From a checkpoint of a small image classifier: 48-pixel images.
Rows from block 4 of a small image classifier, named by matrix and row number. Rows with one number belong to one neuron. Each number is 200 + 40 x the weight over its row's rms, rounded and kept within 0 to 999. All counts start at 0. After the name is the row's rms in percent of the matrix's.
After each neuron's rows are labels from the 100 images, of 14976, where the neuron reaches its highest value: "strongest on" is what is common among them. Only what is clearly more common there than usual is listed. The data: telescope images of galaxies (Galaxy Zoo DECaLS).
# fc1: MLP up (model.blocks.4.mlp.fc1.weight, 640x160), inputs 80-159
# fc2: MLP down (model.blocks.4.mlp.fc2.weight, 160x640, transposed), outputs 80-159

fc1.156,100,195,246,179,298,182,200,262,183,187,205,187,198,183,180,263,224,182,168,245,256,298,217,231,203,208,217,165,211,131,208,208,176,157,182,222,189,166,209,140,196,177,153,167,220,141,207,155,206,192,277,192,207,201,192,242,241,197,143,143,175,103,177,175,236,225,221,236,181,303,164,224,202,242,213,158,210,224,205,187,256
fc2.156,103,182,129,198,205,251,162,178,180,202,186,134,173,225,230,131,214,131,262,113,224,178,218,153,241,224,172,228,209,238,210,211,246,220,228,188,268,221,216,243,183,156,207,200,221,202,215,150,180,198,252,187,191,168,160,84,158,146,231,247,237,250,235,201,249,247,241,174,221,218,239,112,141,186,185,268,166,271,233,233,187
strongest on: edge-on disk: no; spiral arms: yes

fc1.416,089,242,185,181,183,180,198,206,237,270,181,236,233,187,211,277,184,226,308,242,266,195,211,160,268,120,238,186,165,193,209,234,167,219,169,147,185,186,158,222,190,217,244,218,272,226,225,147,184,195,183,217,117,187,149,190,183,240,246,141,197,183,243,186,230,214,197,238,139,148,213,242,218,189,159,185,196,166,241,261,226
fc2.416,095,234,169,219,158,207,197,218,240,183,161,215,203,270,159,141,223,289,175,251,211,203,172,206,164,201,236,218,196,242,155,193,247,206,185,219,165,219,185,183,226,200,161,213,127,174,148,184,238,220,151,254,279,179,113,203,269,192,196,245,173,202,235,185,232,198,194,133,250,170,188,203,202,257,167,191,237,256,179,191,203
strongest on: edge-on disk: no; bar: no

fc1.151,147,91,191,282,158,252,167,244,167,330,218,239,197,135,300,205,189,178,245,179,246,240,204,182,236,152,186,150,181,251,163,211,218,206,144,193,144,156,142,175,213,227,186,133,190,207,133,195,166,208,201,166,212,137,202,129,191,132,253,228,175,256,268,244,112,207,204,220,193,196,188,230,227,188,190,232,251,220,157,166,197
fc2.151,158,255,123,167,205,196,202,175,211,131,229,174,168,215,131,174,261,253,152,234,182,207,178,190,130,261,165,211,132,125,243,145,184,210,274,158,257,217,266,220,268,165,206,213,145,195,239,252,247,226,248,260,154,207,224,279,177,237,146,174,178,166,207,169,217,200,184,184,194,228,186,214,225,230,122,177,218,212,156,186,153
strongest on: spiral arms: yes; bar: no

fc1.516,087,164,172,170,199,204,244,191,192,186,112,111,228,181,132,150,254,193,208,219,215,167,219,252,213,237,193,197,239,237,206,131,150,223,310,213,192,178,185,167,133,199,167,217,162,191,251,201,171,106,222,141,279,181,191,137,194,281,192,163,210,199,204,166,144,177,117,182,154,150,240,159,197,200,189,190,170,132,217,154,162
fc2.516,090,113,176,196,207,172,132,210,161,192,186,249,246,149,158,136,107,139,141,204,185,153,248,181,207,173,165,198,246,176,190,232,179,166,169,217,210,195,248,223,156,235,202,168,275,193,166,200,276,266,272,178,168,217,203,259,219,154,258,208,221,138,175,207,217,201,211,112,168,190,145,259,248,214,215,224,210,186,169,175,206
strongest on: shape: featured or disk; edge-on disk: no; spiral arms: yes

fc1.402,059,193,171,238,156,152,117,162,225,163,147,223,268,226,207,235,236,225,211,228,228,161,205,224,232,274,206,214,200,220,167,134,234,141,184,225,155,162,244,205,217,200,195,205,216,212,248,156,204,249,194,199,207,226,139,230,197,239,215,123,199,167,97,207,143,208,257,221,160,174,139,226,168,196,190,250,171,241,173,201,142
fc2.402,072,174,225,184,266,206,229,267,159,219,188,203,188,251,208,182,185,251,209,216,176,210,144,141,157,185,188,266,243,127,176,191,195,195,144,173,195,230,195,188,149,195,134,155,190,249,116,253,196,135,179,174,283,176,235,190,207,187,203,125,218,201,246,240,137,180,173,198,186,228,218,185,227,208,239,245,224,191,208,184,264
strongest on: roundness: round

fc1.170,089,189,230,219,226,217,237,126,162,186,266,153,252,169,189,176,150,175,217,237,279,180,140,194,228,232,157,160,194,245,210,254,165,228,171,167,197,257,203,180,155,203,267,259,191,115,225,252,175,176,211,226,215,228,172,235,251,210,134,136,212,180,155,210,232,196,157,220,168,146,268,193,197,178,166,192,166,138,193,230,128
fc2.170,091,207,208,178,163,148,205,229,170,225,226,231,150,223,264,190,236,210,266,178,157,194,279,256,261,255,181,219,192,218,176,216,225,229,183,104,112,197,203,204,166,211,182,128,178,287,180,148,210,222,226,168,236,125,201,241,254,191,262,124,191,258,183,167,315,270,173,183,257,236,221,184,232,203,290,253,186,192,257,178,160
strongest on: edge-on disk: no; bar: no

fc1.592,095,186,211,152,231,129,286,187,214,173,204,215,170,242,124,193,187,272,172,121,227,242,164,215,160,169,254,255,156,156,197,221,261,211,226,164,231,224,187,197,295,173,202,189,235,226,171,232,227,212,189,117,187,242,213,207,180,240,238,213,194,196,202,217,134,205,193,247,231,229,222,160,215,177,165,166,174,242,181,189,250
fc2.592,105,206,187,240,128,211,197,179,246,193,243,225,196,188,252,177,232,64,180,228,203,226,196,249,200,224,135,178,155,203,234,190,139,268,176,197,114,149,128,239,143,134,218,182,194,201,243,139,167,132,214,149,175,157,223,190,160,167,173,144,277,172,229,177,260,251,257,246,207,174,161,267,270,178,158,232,258,183,202,190,208
strongest on: shape: featured or disk

fc1.73,124,254,158,267,149,204,224,192,239,169,206,157,191,227,230,220,239,220,177,199,239,208,272,182,204,192,199,145,119,241,196,211,254,177,134,279,182,111,228,160,243,164,249,162,160,236,166,219,228,197,194,232,191,198,217,206,255,166,182,188,148,257,257,230,168,227,191,242,192,177,195,228,192,189,261,250,278,128,192,284,235
fc2.73,119,266,187,157,217,208,203,219,201,143,190,229,178,213,192,227,135,192,252,191,266,188,265,239,238,172,224,246,190,155,201,224,229,200,220,208,232,246,153,264,179,231,195,129,213,207,274,219,180,216,161,223,243,135,158,171,129,219,226,203,252,123,180,149,197,222,187,234,255,243,174,188,179,241,166,194,274,212,193,118,129
strongest on: roundness: in between

fc1.320,120,238,206,256,227,168,222,252,191,190,261,143,258,239,196,176,220,249,122,186,201,232,237,167,191,163,176,210,156,204,272,258,243,222,191,229,226,183,130,187,238,215,180,252,182,147,175,108,215,139,202,230,254,180,196,210,208,200,234,174,203,226,136,164,162,184,175,182,166,195,207,214,296,229,179,187,237,169,194,243,280
fc2.320,124,199,187,170,171,157,200,233,233,243,198,260,212,191,222,161,230,139,195,121,247,233,246,266,164,223,191,286,224,181,185,230,212,193,200,209,246,208,129,251,233,174,224,183,183,189,300,281,146,213,108,134,175,159,218,263,226,174,202,214,173,173,219,134,175,239,208,212,297,177,211,201,158,224,155,204,219,166,199,213,177
strongest on: roundness: in between

fc1.439,066,183,152,215,205,178,238,101,208,191,168,130,263,240,204,224,152,194,135,139,236,210,270,195,180,159,165,176,264,183,200,206,181,264,151,168,270,208,226,225,181,194,226,191,194,206,270,229,150,195,226,247,200,126,200,191,178,191,206,191,179,197,209,145,223,167,250,189,190,232,225,194,223,122,212,179,236,137,143,202,225
fc2.439,063,184,196,238,241,150,223,257,130,240,171,169,182,198,200,224,190,210,207,236,297,185,127,186,206,210,280,211,203,166,196,190,219,183,153,243,218,178,271,223,183,164,204,183,224,211,123,202,209,200,156,149,176,231,226,169,200,270,124,243,180,183,223,212,195,231,206,200,160,184,186,180,204,187,181,124,147,213,161,195,178
strongest on: roundness: cigar-shaped; edge-on disk: yes

fc1.125,068,238,142,243,208,216,214,139,218,169,174,188,234,200,194,173,176,196,141,200,192,187,209,150,124,221,165,151,231,223,164,248,202,147,275,216,125,229,150,251,168,126,273,223,218,198,164,154,248,228,162,218,165,184,196,183,266,219,172,221,247,189,185,230,215,152,229,273,173,211,245,259,181,142,197,235,159,193,238,198,249
fc2.125,077,165,220,150,186,194,192,145,197,85,195,163,183,269,101,207,143,184,160,203,156,230,223,249,243,254,235,188,174,228,212,136,175,195,196,198,262,210,200,73,268,130,213,212,190,263,252,177,220,228,242,269,209,178,155,202,149,241,278,206,180,165,304,243,243,248,190,223,211,192,183,237,236,264,216,205,260,235,196,183,246
strongest on: roundness: cigar-shaped

fc1.499,073,142,167,223,130,185,217,237,113,121,174,185,237,195,225,170,292,199,194,202,226,164,161,156,165,160,212,218,168,167,151,196,237,207,166,158,205,190,173,164,221,166,225,271,191,215,158,152,255,218,194,270,217,176,240,232,182,217,219,201,273,160,147,171,121,177,166,203,215,283,235,200,249,216,179,167,191,207,271,199,166
fc2.499,081,261,240,228,217,199,191,222,263,211,209,156,190,175,252,229,162,256,242,253,180,176,125,231,216,169,217,171,261,178,211,234,178,170,207,219,228,164,203,265,136,214,204,220,128,250,282,262,142,208,220,81,181,228,179,198,143,222,231,215,153,186,225,226,180,155,214,142,137,150,192,229,215,223,246,193,153,211,162,163,220
strongest on: edge-on disk: no

fc1.97,090,208,218,179,259,212,210,129,209,165,207,233,177,161,301,238,132,237,238,112,238,159,183,249,240,175,201,292,226,178,176,125,112,198,179,214,208,207,224,176,196,202,207,165,134,184,194,204,218,224,202,203,189,202,202,122,202,142,207,167,194,203,170,221,131,194,182,233,176,203,299,166,134,204,200,242,241,107,206,188,181
fc2.97,089,234,161,140,257,206,190,253,266,231,181,276,237,142,230,266,235,149,210,194,183,204,155,186,171,156,189,222,167,199,236,191,207,219,175,175,182,76,230,221,238,215,233,230,218,256,240,169,189,196,164,205,191,204,235,220,196,187,252,221,267,288,229,202,177,299,246,270,182,137,239,221,200,147,157,193,190,171,190,223,147
strongest on: edge-on disk: no; spiral arms: yes

fc1.552,120,215,264,152,185,225,251,218,233,205,221,221,132,153,204,237,228,196,245,198,187,187,214,230,208,188,218,192,227,215,194,198,166,135,250,173,157,203,171,198,226,197,199,241,268,274,166,277,199,257,239,155,125,206,187,215,258,186,216,178,173,187,213,215,222,211,153,207,186,254,167,263,233,228,250,141,135,191,171,247,222
fc2.552,116,191,120,243,185,114,183,110,176,157,250,192,176,254,204,203,185,249,211,262,192,188,253,207,123,206,230,208,155,195,270,260,232,226,111,133,182,233,208,256,162,254,225,179,259,225,253,140,154,199,180,197,170,165,172,196,188,201,225,197,210,193,144,194,200,172,181,150,255,228,163,97,243,180,239,155,212,208,247,241,175
strongest on: spiral arms: yes

fc1.493,079,143,189,149,179,186,232,131,149,151,219,240,188,221,172,253,193,196,161,136,206,225,223,183,187,233,160,247,170,215,127,211,210,178,189,154,166,194,215,124,207,264,198,150,186,173,221,210,205,216,172,197,139,220,204,254,223,149,177,162,235,199,260,194,118,188,211,235,216,188,164,159,148,227,280,137,203,223,245,186,175
fc2.493,098,211,230,218,224,212,235,251,214,184,202,242,176,190,213,166,234,178,161,180,235,209,120,197,189,211,197,179,115,236,221,90,163,222,138,214,175,184,244,211,208,155,157,233,247,183,194,128,169,197,182,176,175,143,198,170,224,165,219,220,267,217,174,215,155,190,218,177,219,135,231,216,141,184,208,224,230,153,238,204,216
strongest on: shape: featured or disk; edge-on disk: no; spiral arms: yes

fc1.435,080,248,145,153,220,195,274,207,206,178,150,124,174,161,198,221,183,192,198,226,168,157,278,254,174,222,162,263,183,172,171,215,216,172,184,168,183,206,187,216,201,252,182,158,253,163,168,247,231,112,138,207,270,283,242,254,180,195,201,188,218,127,159,183,219,101,198,206,200,177,226,247,209,188,134,139,166,166,170,177,247
fc2.435,087,174,234,252,197,193,135,243,180,284,254,203,164,134,163,180,190,178,219,208,194,235,165,183,198,129,180,234,164,276,212,188,202,256,146,272,188,139,111,216,168,198,273,226,188,209,168,153,222,278,158,134,167,210,131,212,309,217,126,191,190,186,162,143,160,266,183,191,160,153,182,259,248,207,181,231,182,182,220,212,231
strongest on: edge-on disk: no; spiral arms: yes

fc1.204,126,248,263,233,184,181,228,147,215,179,274,276,191,201,237,187,261,224,160,226,227,205,222,144,173,234,256,165,240,184,155,206,146,182,106,207,193,157,222,242,197,222,178,145,187,208,156,263,190,175,174,209,176,239,169,169,209,123,259,223,239,215,226,211,232,214,223,230,212,205,254,205,277,198,159,185,99,168,205,284,222
fc2.204,115,196,245,240,219,194,168,241,142,274,263,198,170,169,163,245,164,155,158,233,147,214,174,203,156,229,219,210,210,233,203,183,250,121,249,219,223,217,216,218,180,224,298,244,219,222,216,191,226,178,287,147,154,189,179,218,180,260,247,206,196,244,263,267,196,212,241,196,198,201,170,154,162,127,218,178,220,176,202,178,131
strongest on: shape: featured or disk; edge-on disk: no; spiral arms: yes

fc1.194,094,213,295,186,211,208,198,257,224,190,152,181,147,183,215,122,199,142,211,121,254,206,201,195,235,140,183,247,180,249,239,183,270,190,209,165,193,233,189,163,219,189,220,195,207,159,142,187,193,190,228,195,151,160,273,80,229,266,199,202,208,196,158,204,161,199,156,169,191,196,161,198,184,228,117,165,172,162,122,206,188
fc2.194,104,145,185,283,202,201,216,199,179,205,220,206,222,250,233,160,194,215,158,274,148,240,252,201,153,242,191,134,154,197,149,246,175,80,255,206,141,222,177,230,222,172,191,278,143,212,153,129,258,216,255,191,179,234,123,205,200,192,217,158,160,232,239,210,159,199,264,144,136,251,228,183,193,202,258,190,146,181,182,178,213
strongest on: roundness: round

fc1.328,087,186,182,192,201,149,214,224,143,112,259,265,276,209,207,227,224,165,257,234,182,227,166,222,184,151,279,174,266,199,142,173,186,146,191,222,198,197,275,148,187,193,228,227,157,181,196,192,137,210,176,219,168,143,279,211,199,200,194,217,160,130,250,239,218,230,173,208,219,186,170,183,206,166,219,153,197,114,237,162,184
fc2.328,085,145,262,237,188,244,200,230,218,243,298,172,223,182,257,188,94,162,104,170,238,236,191,251,234,273,249,173,160,250,209,143,209,155,222,214,222,245,259,210,233,219,223,172,169,143,156,249,164,231,177,224,245,248,235,118,181,172,181,188,178,224,269,215,149,182,258,197,160,183,213,236,240,192,121,197,167,241,189,255,241
strongest on: roundness: cigar-shaped; edge-on disk: yes

fc1.384,104,194,178,195,279,210,190,172,170,179,198,253,230,194,198,156,166,213,229,192,104,191,124,180,261,244,205,193,187,257,128,234,130,162,292,181,248,162,206,279,167,205,181,169,255,179,159,195,186,192,188,255,165,228,156,175,133,161,193,113,232,239,149,186,216,130,235,229,176,109,221,209,206,204,226,222,172,215,253,167,250
fc2.384,095,194,185,147,182,153,208,189,140,209,248,161,233,132,175,200,196,122,203,155,142,183,137,141,160,162,296,282,228,205,181,164,224,215,219,194,180,185,245,231,155,148,242,200,139,157,201,165,186,188,197,179,217,178,225,232,224,247,201,247,174,217,317,166,192,296,152,163,217,259,198,167,179,211,178,245,186,149,209,198,249
strongest on: spiral arms: yes

fc1.316,082,146,214,127,243,172,220,192,215,222,272,263,128,226,219,168,168,188,151,148,235,165,160,201,127,225,200,241,163,152,165,159,198,158,141,226,176,251,255,147,193,141,233,212,314,205,286,208,238,232,167,212,201,199,224,116,208,199,219,145,206,179,260,201,193,248,217,233,200,186,279,146,152,215,156,163,208,182,209,175,209
fc2.316,080,200,202,230,215,258,156,173,163,216,178,236,114,200,206,288,167,243,240,237,159,213,259,233,231,217,203,135,163,215,199,230,208,181,119,168,229,141,186,216,205,145,180,253,231,236,248,210,180,199,247,282,159,217,228,202,242,160,153,206,211,126,196,262,189,246,225,79,226,289,162,252,216,219,172,230,193,122,219,255,188
strongest on: shape: featured or disk

fc1.445,120,166,165,172,187,219,178,176,128,189,201,259,134,234,179,164,228,220,199,224,226,119,149,150,205,206,213,208,235,211,196,178,215,187,196,263,210,232,211,172,204,214,262,131,217,138,207,191,239,207,190,253,179,228,231,189,262,213,244,146,260,176,178,203,227,172,239,247,273,220,230,210,224,179,161,194,110,202,149,261,172
fc2.445,113,180,157,238,226,148,210,239,202,183,211,173,191,189,181,185,235,215,177,178,165,213,141,238,215,157,172,109,179,173,167,147,260,202,206,145,215,195,270,210,210,192,198,199,248,207,183,174,194,174,242,214,235,211,258,148,261,175,216,182,242,167,235,232,133,182,196,208,110,252,152,142,147,313,196,224,195,192,243,235,86
strongest on: edge-on disk: yes; roundness: cigar-shaped

fc1.38,103,218,316,228,150,167,193,259,289,169,268,220,203,265,181,171,232,97,185,217,232,245,196,190,198,121,196,250,243,161,226,236,274,168,255,171,153,228,220,238,167,197,146,235,250,173,166,187,178,203,186,179,161,186,205,175,142,133,256,192,191,133,200,179,212,174,137,197,146,174,236,135,216,174,164,263,207,215,215,186,246
fc2.38,119,175,185,199,209,222,254,232,224,274,258,159,154,124,225,175,153,194,176,257,231,181,189,178,218,176,269,192,255,150,183,173,214,201,49,269,238,198,208,192,224,214,273,147,164,216,118,234,249,247,164,211,177,205,240,261,245,237,111,247,199,235,195,199,118,208,261,208,153,191,203,219,191,216,174,197,211,203,199,196,158
strongest on: roundness: cigar-shaped

fc1.68,111,159,223,202,182,201,216,176,221,179,207,207,182,200,184,196,164,144,235,201,247,175,173,187,251,161,211,264,152,212,196,168,210,191,225,253,237,249,117,208,164,234,185,251,251,218,222,130,284,253,213,190,220,168,224,176,189,224,166,186,161,127,255,247,175,239,154,163,233,253,215,212,218,142,213,154,116,210,227,188,215
fc2.68,109,221,203,191,211,276,148,209,271,262,138,205,118,286,209,228,129,183,159,217,179,226,249,272,220,184,249,183,227,204,221,171,226,258,150,258,229,167,229,187,175,203,185,188,151,217,248,269,175,145,157,171,228,196,223,216,228,220,189,251,187,250,246,237,172,221,182,246,129,156,247,216,125,299,205,180,254,275,138,239,197
strongest on: roundness: cigar-shaped

fc1.69,094,225,168,215,208,143,250,228,261,248,251,208,160,185,214,149,213,199,147,289,152,200,157,186,228,174,206,266,243,224,285,246,196,196,207,218,164,244,147,200,179,194,204,234,218,208,159,145,125,215,234,215,202,298,313,205,184,190,245,173,186,179,216,175,187,171,175,269,254,109,240,225,246,212,179,222,177,275,249,156,190
fc2.69,100,153,193,218,184,212,132,210,247,168,144,198,273,201,170,183,215,150,209,213,202,180,182,230,198,206,275,178,179,175,201,146,229,196,127,216,204,181,202,191,148,187,281,213,157,146,220,221,264,218,158,177,212,211,159,235,225,220,172,287,255,173,249,196,178,164,212,214,203,216,161,130,248,174,143,190,192,143,268,226,238
strongest on: roundness: round

fc1.602,082,182,155,260,246,214,177,134,214,201,183,187,191,169,207,264,227,194,123,219,195,223,166,218,188,253,184,248,212,187,88,144,244,253,118,193,178,153,301,217,255,291,210,214,266,191,190,242,122,173,233,176,218,250,206,205,209,218,184,233,221,217,181,192,175,157,153,245,243,176,285,213,226,210,157,166,167,123,194,179,189
fc2.602,104,173,250,269,197,253,156,176,193,184,233,221,261,229,211,191,196,223,172,246,201,191,262,145,199,171,214,227,188,197,247,281,223,146,173,180,203,258,254,119,292,197,263,167,171,187,225,257,222,183,242,211,125,190,185,186,171,255,242,213,192,172,237,291,204,198,175,194,186,206,213,169,162,258,233,215,223,218,211,194,233
strongest on: bulge size: moderate

fc1.618,099,151,147,161,259,225,171,203,142,254,105,257,219,161,188,209,207,194,227,247,187,209,200,201,195,192,160,181,261,199,244,193,204,221,182,150,210,147,194,166,158,223,160,195,155,204,198,103,196,228,209,167,174,218,128,198,178,191,215,133,194,195,144,218,179,197,246,128,205,215,199,235,177,275,120,220,219,96,213,164,153
fc2.618,094,177,175,266,158,202,237,196,238,203,276,173,136,173,135,180,198,190,220,136,229,225,204,248,139,157,152,193,199,217,212,179,159,150,240,249,234,155,199,187,193,111,162,164,210,167,294,199,206,230,278,187,204,157,200,198,133,203,210,180,197,224,202,143,142,270,169,241,198,199,191,172,168,200,192,191,187,209,267,194,268
strongest on: roundness: round

fc1.589,124,196,191,214,150,160,129,187,215,285,197,147,198,225,178,189,187,95,142,162,268,173,234,221,252,147,193,230,193,211,176,202,168,153,172,177,197,244,192,216,174,174,166,190,204,240,255,223,220,191,215,184,244,212,210,140,229,144,162,214,206,172,204,194,194,196,187,244,93,147,121,179,150,206,226,203,157,231,176,189,242
fc2.589,109,282,236,121,225,277,177,154,166,250,193,152,205,120,148,319,247,189,297,209,180,191,219,164,169,194,233,176,169,246,181,201,181,218,237,221,223,183,185,196,207,195,157,202,269,213,185,218,171,186,132,213,208,251,217,181,167,216,262,199,205,257,158,210,152,206,252,172,273,179,183,198,270,189,218,227,137,213,232,165,217
strongest on: bar: no

fc1.62,069,172,154,201,173,196,274,160,178,204,178,199,212,245,167,274,180,254,172,176,217,197,191,191,182,171,213,164,226,185,210,247,155,179,220,182,185,199,283,148,213,293,222,252,147,148,175,177,205,191,224,269,213,194,204,171,68,173,265,250,174,258,203,227,133,199,123,184,232,182,178,184,208,156,167,178,179,180,238,232,173
fc2.62,073,205,158,204,209,206,140,232,252,212,183,186,185,265,198,191,188,209,187,232,229,289,149,106,150,227,215,167,173,265,148,238,229,250,135,263,235,166,168,212,177,158,172,131,217,179,191,181,139,173,201,214,238,195,254,234,243,233,248,184,188,266,180,139,109,261,265,185,111,161,190,207,219,252,265,213,230,178,120,121,231
strongest on: spiral arms: yes

fc1.475,100,104,273,168,330,184,143,169,231,180,238,232,148,137,223,227,197,182,187,272,150,227,182,196,186,190,176,192,256,199,129,148,192,228,177,191,231,178,143,272,245,267,193,234,232,203,243,244,189,205,159,248,176,187,191,193,167,264,247,217,172,203,207,238,295,180,294,223,243,213,243,215,195,278,191,225,194,165,276,182,213
fc2.475,112,119,232,262,119,297,199,182,157,202,274,181,164,179,207,239,130,205,228,219,146,237,215,223,197,240,203,262,178,273,162,232,190,228,234,182,230,208,231,255,202,202,206,216,261,209,207,173,172,124,163,181,192,223,170,170,119,159,184,222,160,144,261,141,182,200,209,268,164,192,202,258,171,139,161,253,228,219,160,214,107
strongest on: shape: featured or disk; edge-on disk: no; spiral arms: yes

fc1.300,135,208,169,258,165,217,169,168,224,205,251,228,243,254,221,197,198,153,169,120,232,155,187,118,206,152,228,200,149,151,230,243,160,184,152,200,230,137,189,114,194,200,150,195,164,161,274,238,199,163,217,130,242,221,192,161,118,236,206,140,171,243,221,195,166,314,168,193,212,228,264,274,187,212,208,233,222,182,182,250,290
fc2.300,138,203,181,99,179,179,250,254,204,219,166,211,161,187,188,195,171,168,269,200,173,243,173,266,221,199,242,190,199,231,144,193,258,234,282,212,207,199,159,227,273,176,226,240,217,155,152,235,212,169,223,227,278,223,276,265,187,229,192,235,204,126,220,181,178,217,184,182,268,192,226,227,224,224,160,236,131,162,214,166,230
strongest on: spiral arms: yes

fc1.155,132,176,204,161,179,199,231,201,212,204,242,220,185,252,119,227,179,214,199,196,154,242,212,192,219,233,193,168,180,195,203,186,171,152,239,86,178,229,214,200,214,180,253,259,195,226,215,308,256,239,205,227,219,199,183,247,201,240,174,143,210,183,161,187,235,188,191,176,222,220,246,227,183,200,219,229,156,215,167,284,163
fc2.155,117,144,175,183,152,212,232,196,176,229,224,155,186,220,215,152,207,186,197,256,148,184,169,234,176,167,289,232,238,167,168,136,286,266,199,210,86,210,221,158,184,210,260,210,175,229,178,105,163,196,234,219,206,210,229,232,198,221,146,237,272,169,219,223,207,143,127,212,169,250,127,232,181,289,254,234,203,195,187,143,204
strongest on: spiral arms: yes

fc1.91,095,140,174,104,197,214,284,169,184,218,160,189,231,222,175,267,223,259,215,190,261,248,220,206,241,214,195,152,233,195,177,201,212,207,188,275,203,143,213,166,241,167,140,211,110,197,162,227,158,198,217,233,234,108,168,187,165,219,190,199,170,279,219,181,176,140,149,192,160,220,224,141,231,218,177,184,130,252,122,160,186
fc2.91,097,199,143,202,184,180,270,244,202,262,213,190,248,214,203,235,248,77,191,205,221,159,217,276,193,180,205,193,267,174,249,159,129,173,299,182,166,203,143,252,198,237,121,170,142,193,161,157,258,166,197,233,220,255,210,197,204,243,229,198,203,160,163,156,178,247,175,161,155,185,243,260,254,215,169,198,223,186,197,221,184
strongest on: spiral arms: yes

fc1.227,120,286,278,190,320,187,282,216,211,197,199,243,175,188,230,194,181,190,138,284,214,247,189,236,211,194,176,165,204,178,245,226,202,197,208,223,186,178,212,212,174,164,182,291,201,159,231,154,200,246,171,241,288,193,215,120,216,210,186,251,184,179,182,190,259,249,227,214,209,155,259,248,226,180,234,217,133,274,224,192,176
fc2.227,130,189,110,298,190,173,196,246,228,169,205,236,265,209,133,164,173,164,207,183,212,119,207,192,120,257,254,197,123,257,224,152,250,172,173,190,177,223,185,202,278,198,300,184,140,192,159,184,194,145,241,210,176,198,216,182,237,147,172,246,186,225,219,132,157,191,222,129,141,171,147,150,226,204,150,255,143,125,179,233,236
strongest on: roundness: cigar-shaped

fc1.119,131,38,99,109,208,196,216,248,254,116,215,289,233,223,140,222,251,208,230,235,189,144,206,197,214,218,228,193,182,181,249,158,242,188,253,239,182,207,194,197,203,269,158,76,159,166,125,223,145,196,148,176,214,199,212,143,147,166,221,131,177,221,225,186,226,175,165,194,192,261,226,185,182,179,158,187,203,242,210,194,179
fc2.119,133,148,158,187,208,147,275,229,216,193,144,180,224,169,115,168,189,207,193,182,175,242,220,160,220,266,194,166,174,170,255,109,159,197,279,175,199,212,173,217,194,317,198,184,201,165,138,204,238,239,222,252,249,141,213,169,192,308,169,214,238,186,130,195,234,193,191,187,143,274,146,215,217,213,138,210,134,160,172,188,199
strongest on: edge-on disk: yes; roundness: cigar-shaped

fc1.568,073,182,201,130,201,169,207,201,209,214,251,243,240,176,182,184,186,184,199,168,247,230,187,229,255,252,199,217,276,174,198,133,210,181,189,243,253,243,209,111,224,152,229,203,99,243,264,138,154,156,161,229,258,215,178,155,172,191,196,168,230,164,174,189,170,143,162,185,209,157,241,191,200,204,184,185,161,171,203,189,233
fc2.568,092,263,160,113,250,187,163,170,213,142,155,204,93,111,236,267,222,239,154,263,175,226,203,249,239,209,225,230,152,162,227,207,157,157,181,149,188,202,151,233,172,259,165,153,189,219,188,233,223,224,175,173,179,127,123,185,148,132,137,226,170,134,183,160,188,143,175,179,136,242,241,184,149,210,250,255,254,182,206,226,214
strongest on: bar: no

fc1.48,115,192,235,345,165,163,269,218,135,150,185,259,186,226,170,235,219,173,202,113,163,120,181,212,197,167,202,204,176,146,180,172,187,162,221,125,210,213,203,130,246,181,189,209,194,228,185,219,213,187,149,237,290,251,199,172,241,262,174,159,199,233,150,242,234,233,213,171,144,209,201,213,191,180,138,167,256,118,175,273,164
fc2.48,112,144,190,197,213,222,204,203,158,182,144,223,195,183,231,213,182,255,235,216,166,192,178,190,286,182,235,179,250,198,198,209,200,218,229,177,236,150,224,240,217,240,252,232,220,176,145,243,258,183,178,149,249,156,181,195,267,90,199,179,124,168,229,272,159,184,229,315,200,156,263,233,268,256,147,272,208,96,243,225,172
strongest on: shape: featured or disk; edge-on disk: no; spiral arms: yes

fc1.237,128,168,230,181,199,250,198,237,199,185,188,161,213,172,203,257,218,164,225,229,159,211,203,213,205,208,168,240,224,194,205,209,133,181,200,251,224,193,200,161,204,214,132,156,192,181,174,181,237,183,157,202,125,173,163,176,260,198,166,228,214,224,170,211,166,208,239,185,175,219,163,186,202,263,153,149,172,244,169,205,201
fc2.237,123,179,159,178,222,182,176,89,151,220,193,206,109,160,240,99,142,144,205,276,245,209,259,193,162,184,238,222,136,189,220,239,280,223,204,109,211,147,191,256,244,186,228,196,240,276,278,148,141,219,237,158,187,209,224,268,160,204,248,188,205,226,191,221,159,175,233,198,262,171,148,180,223,216,272,153,210,291,216,253,245
strongest on: roundness: in between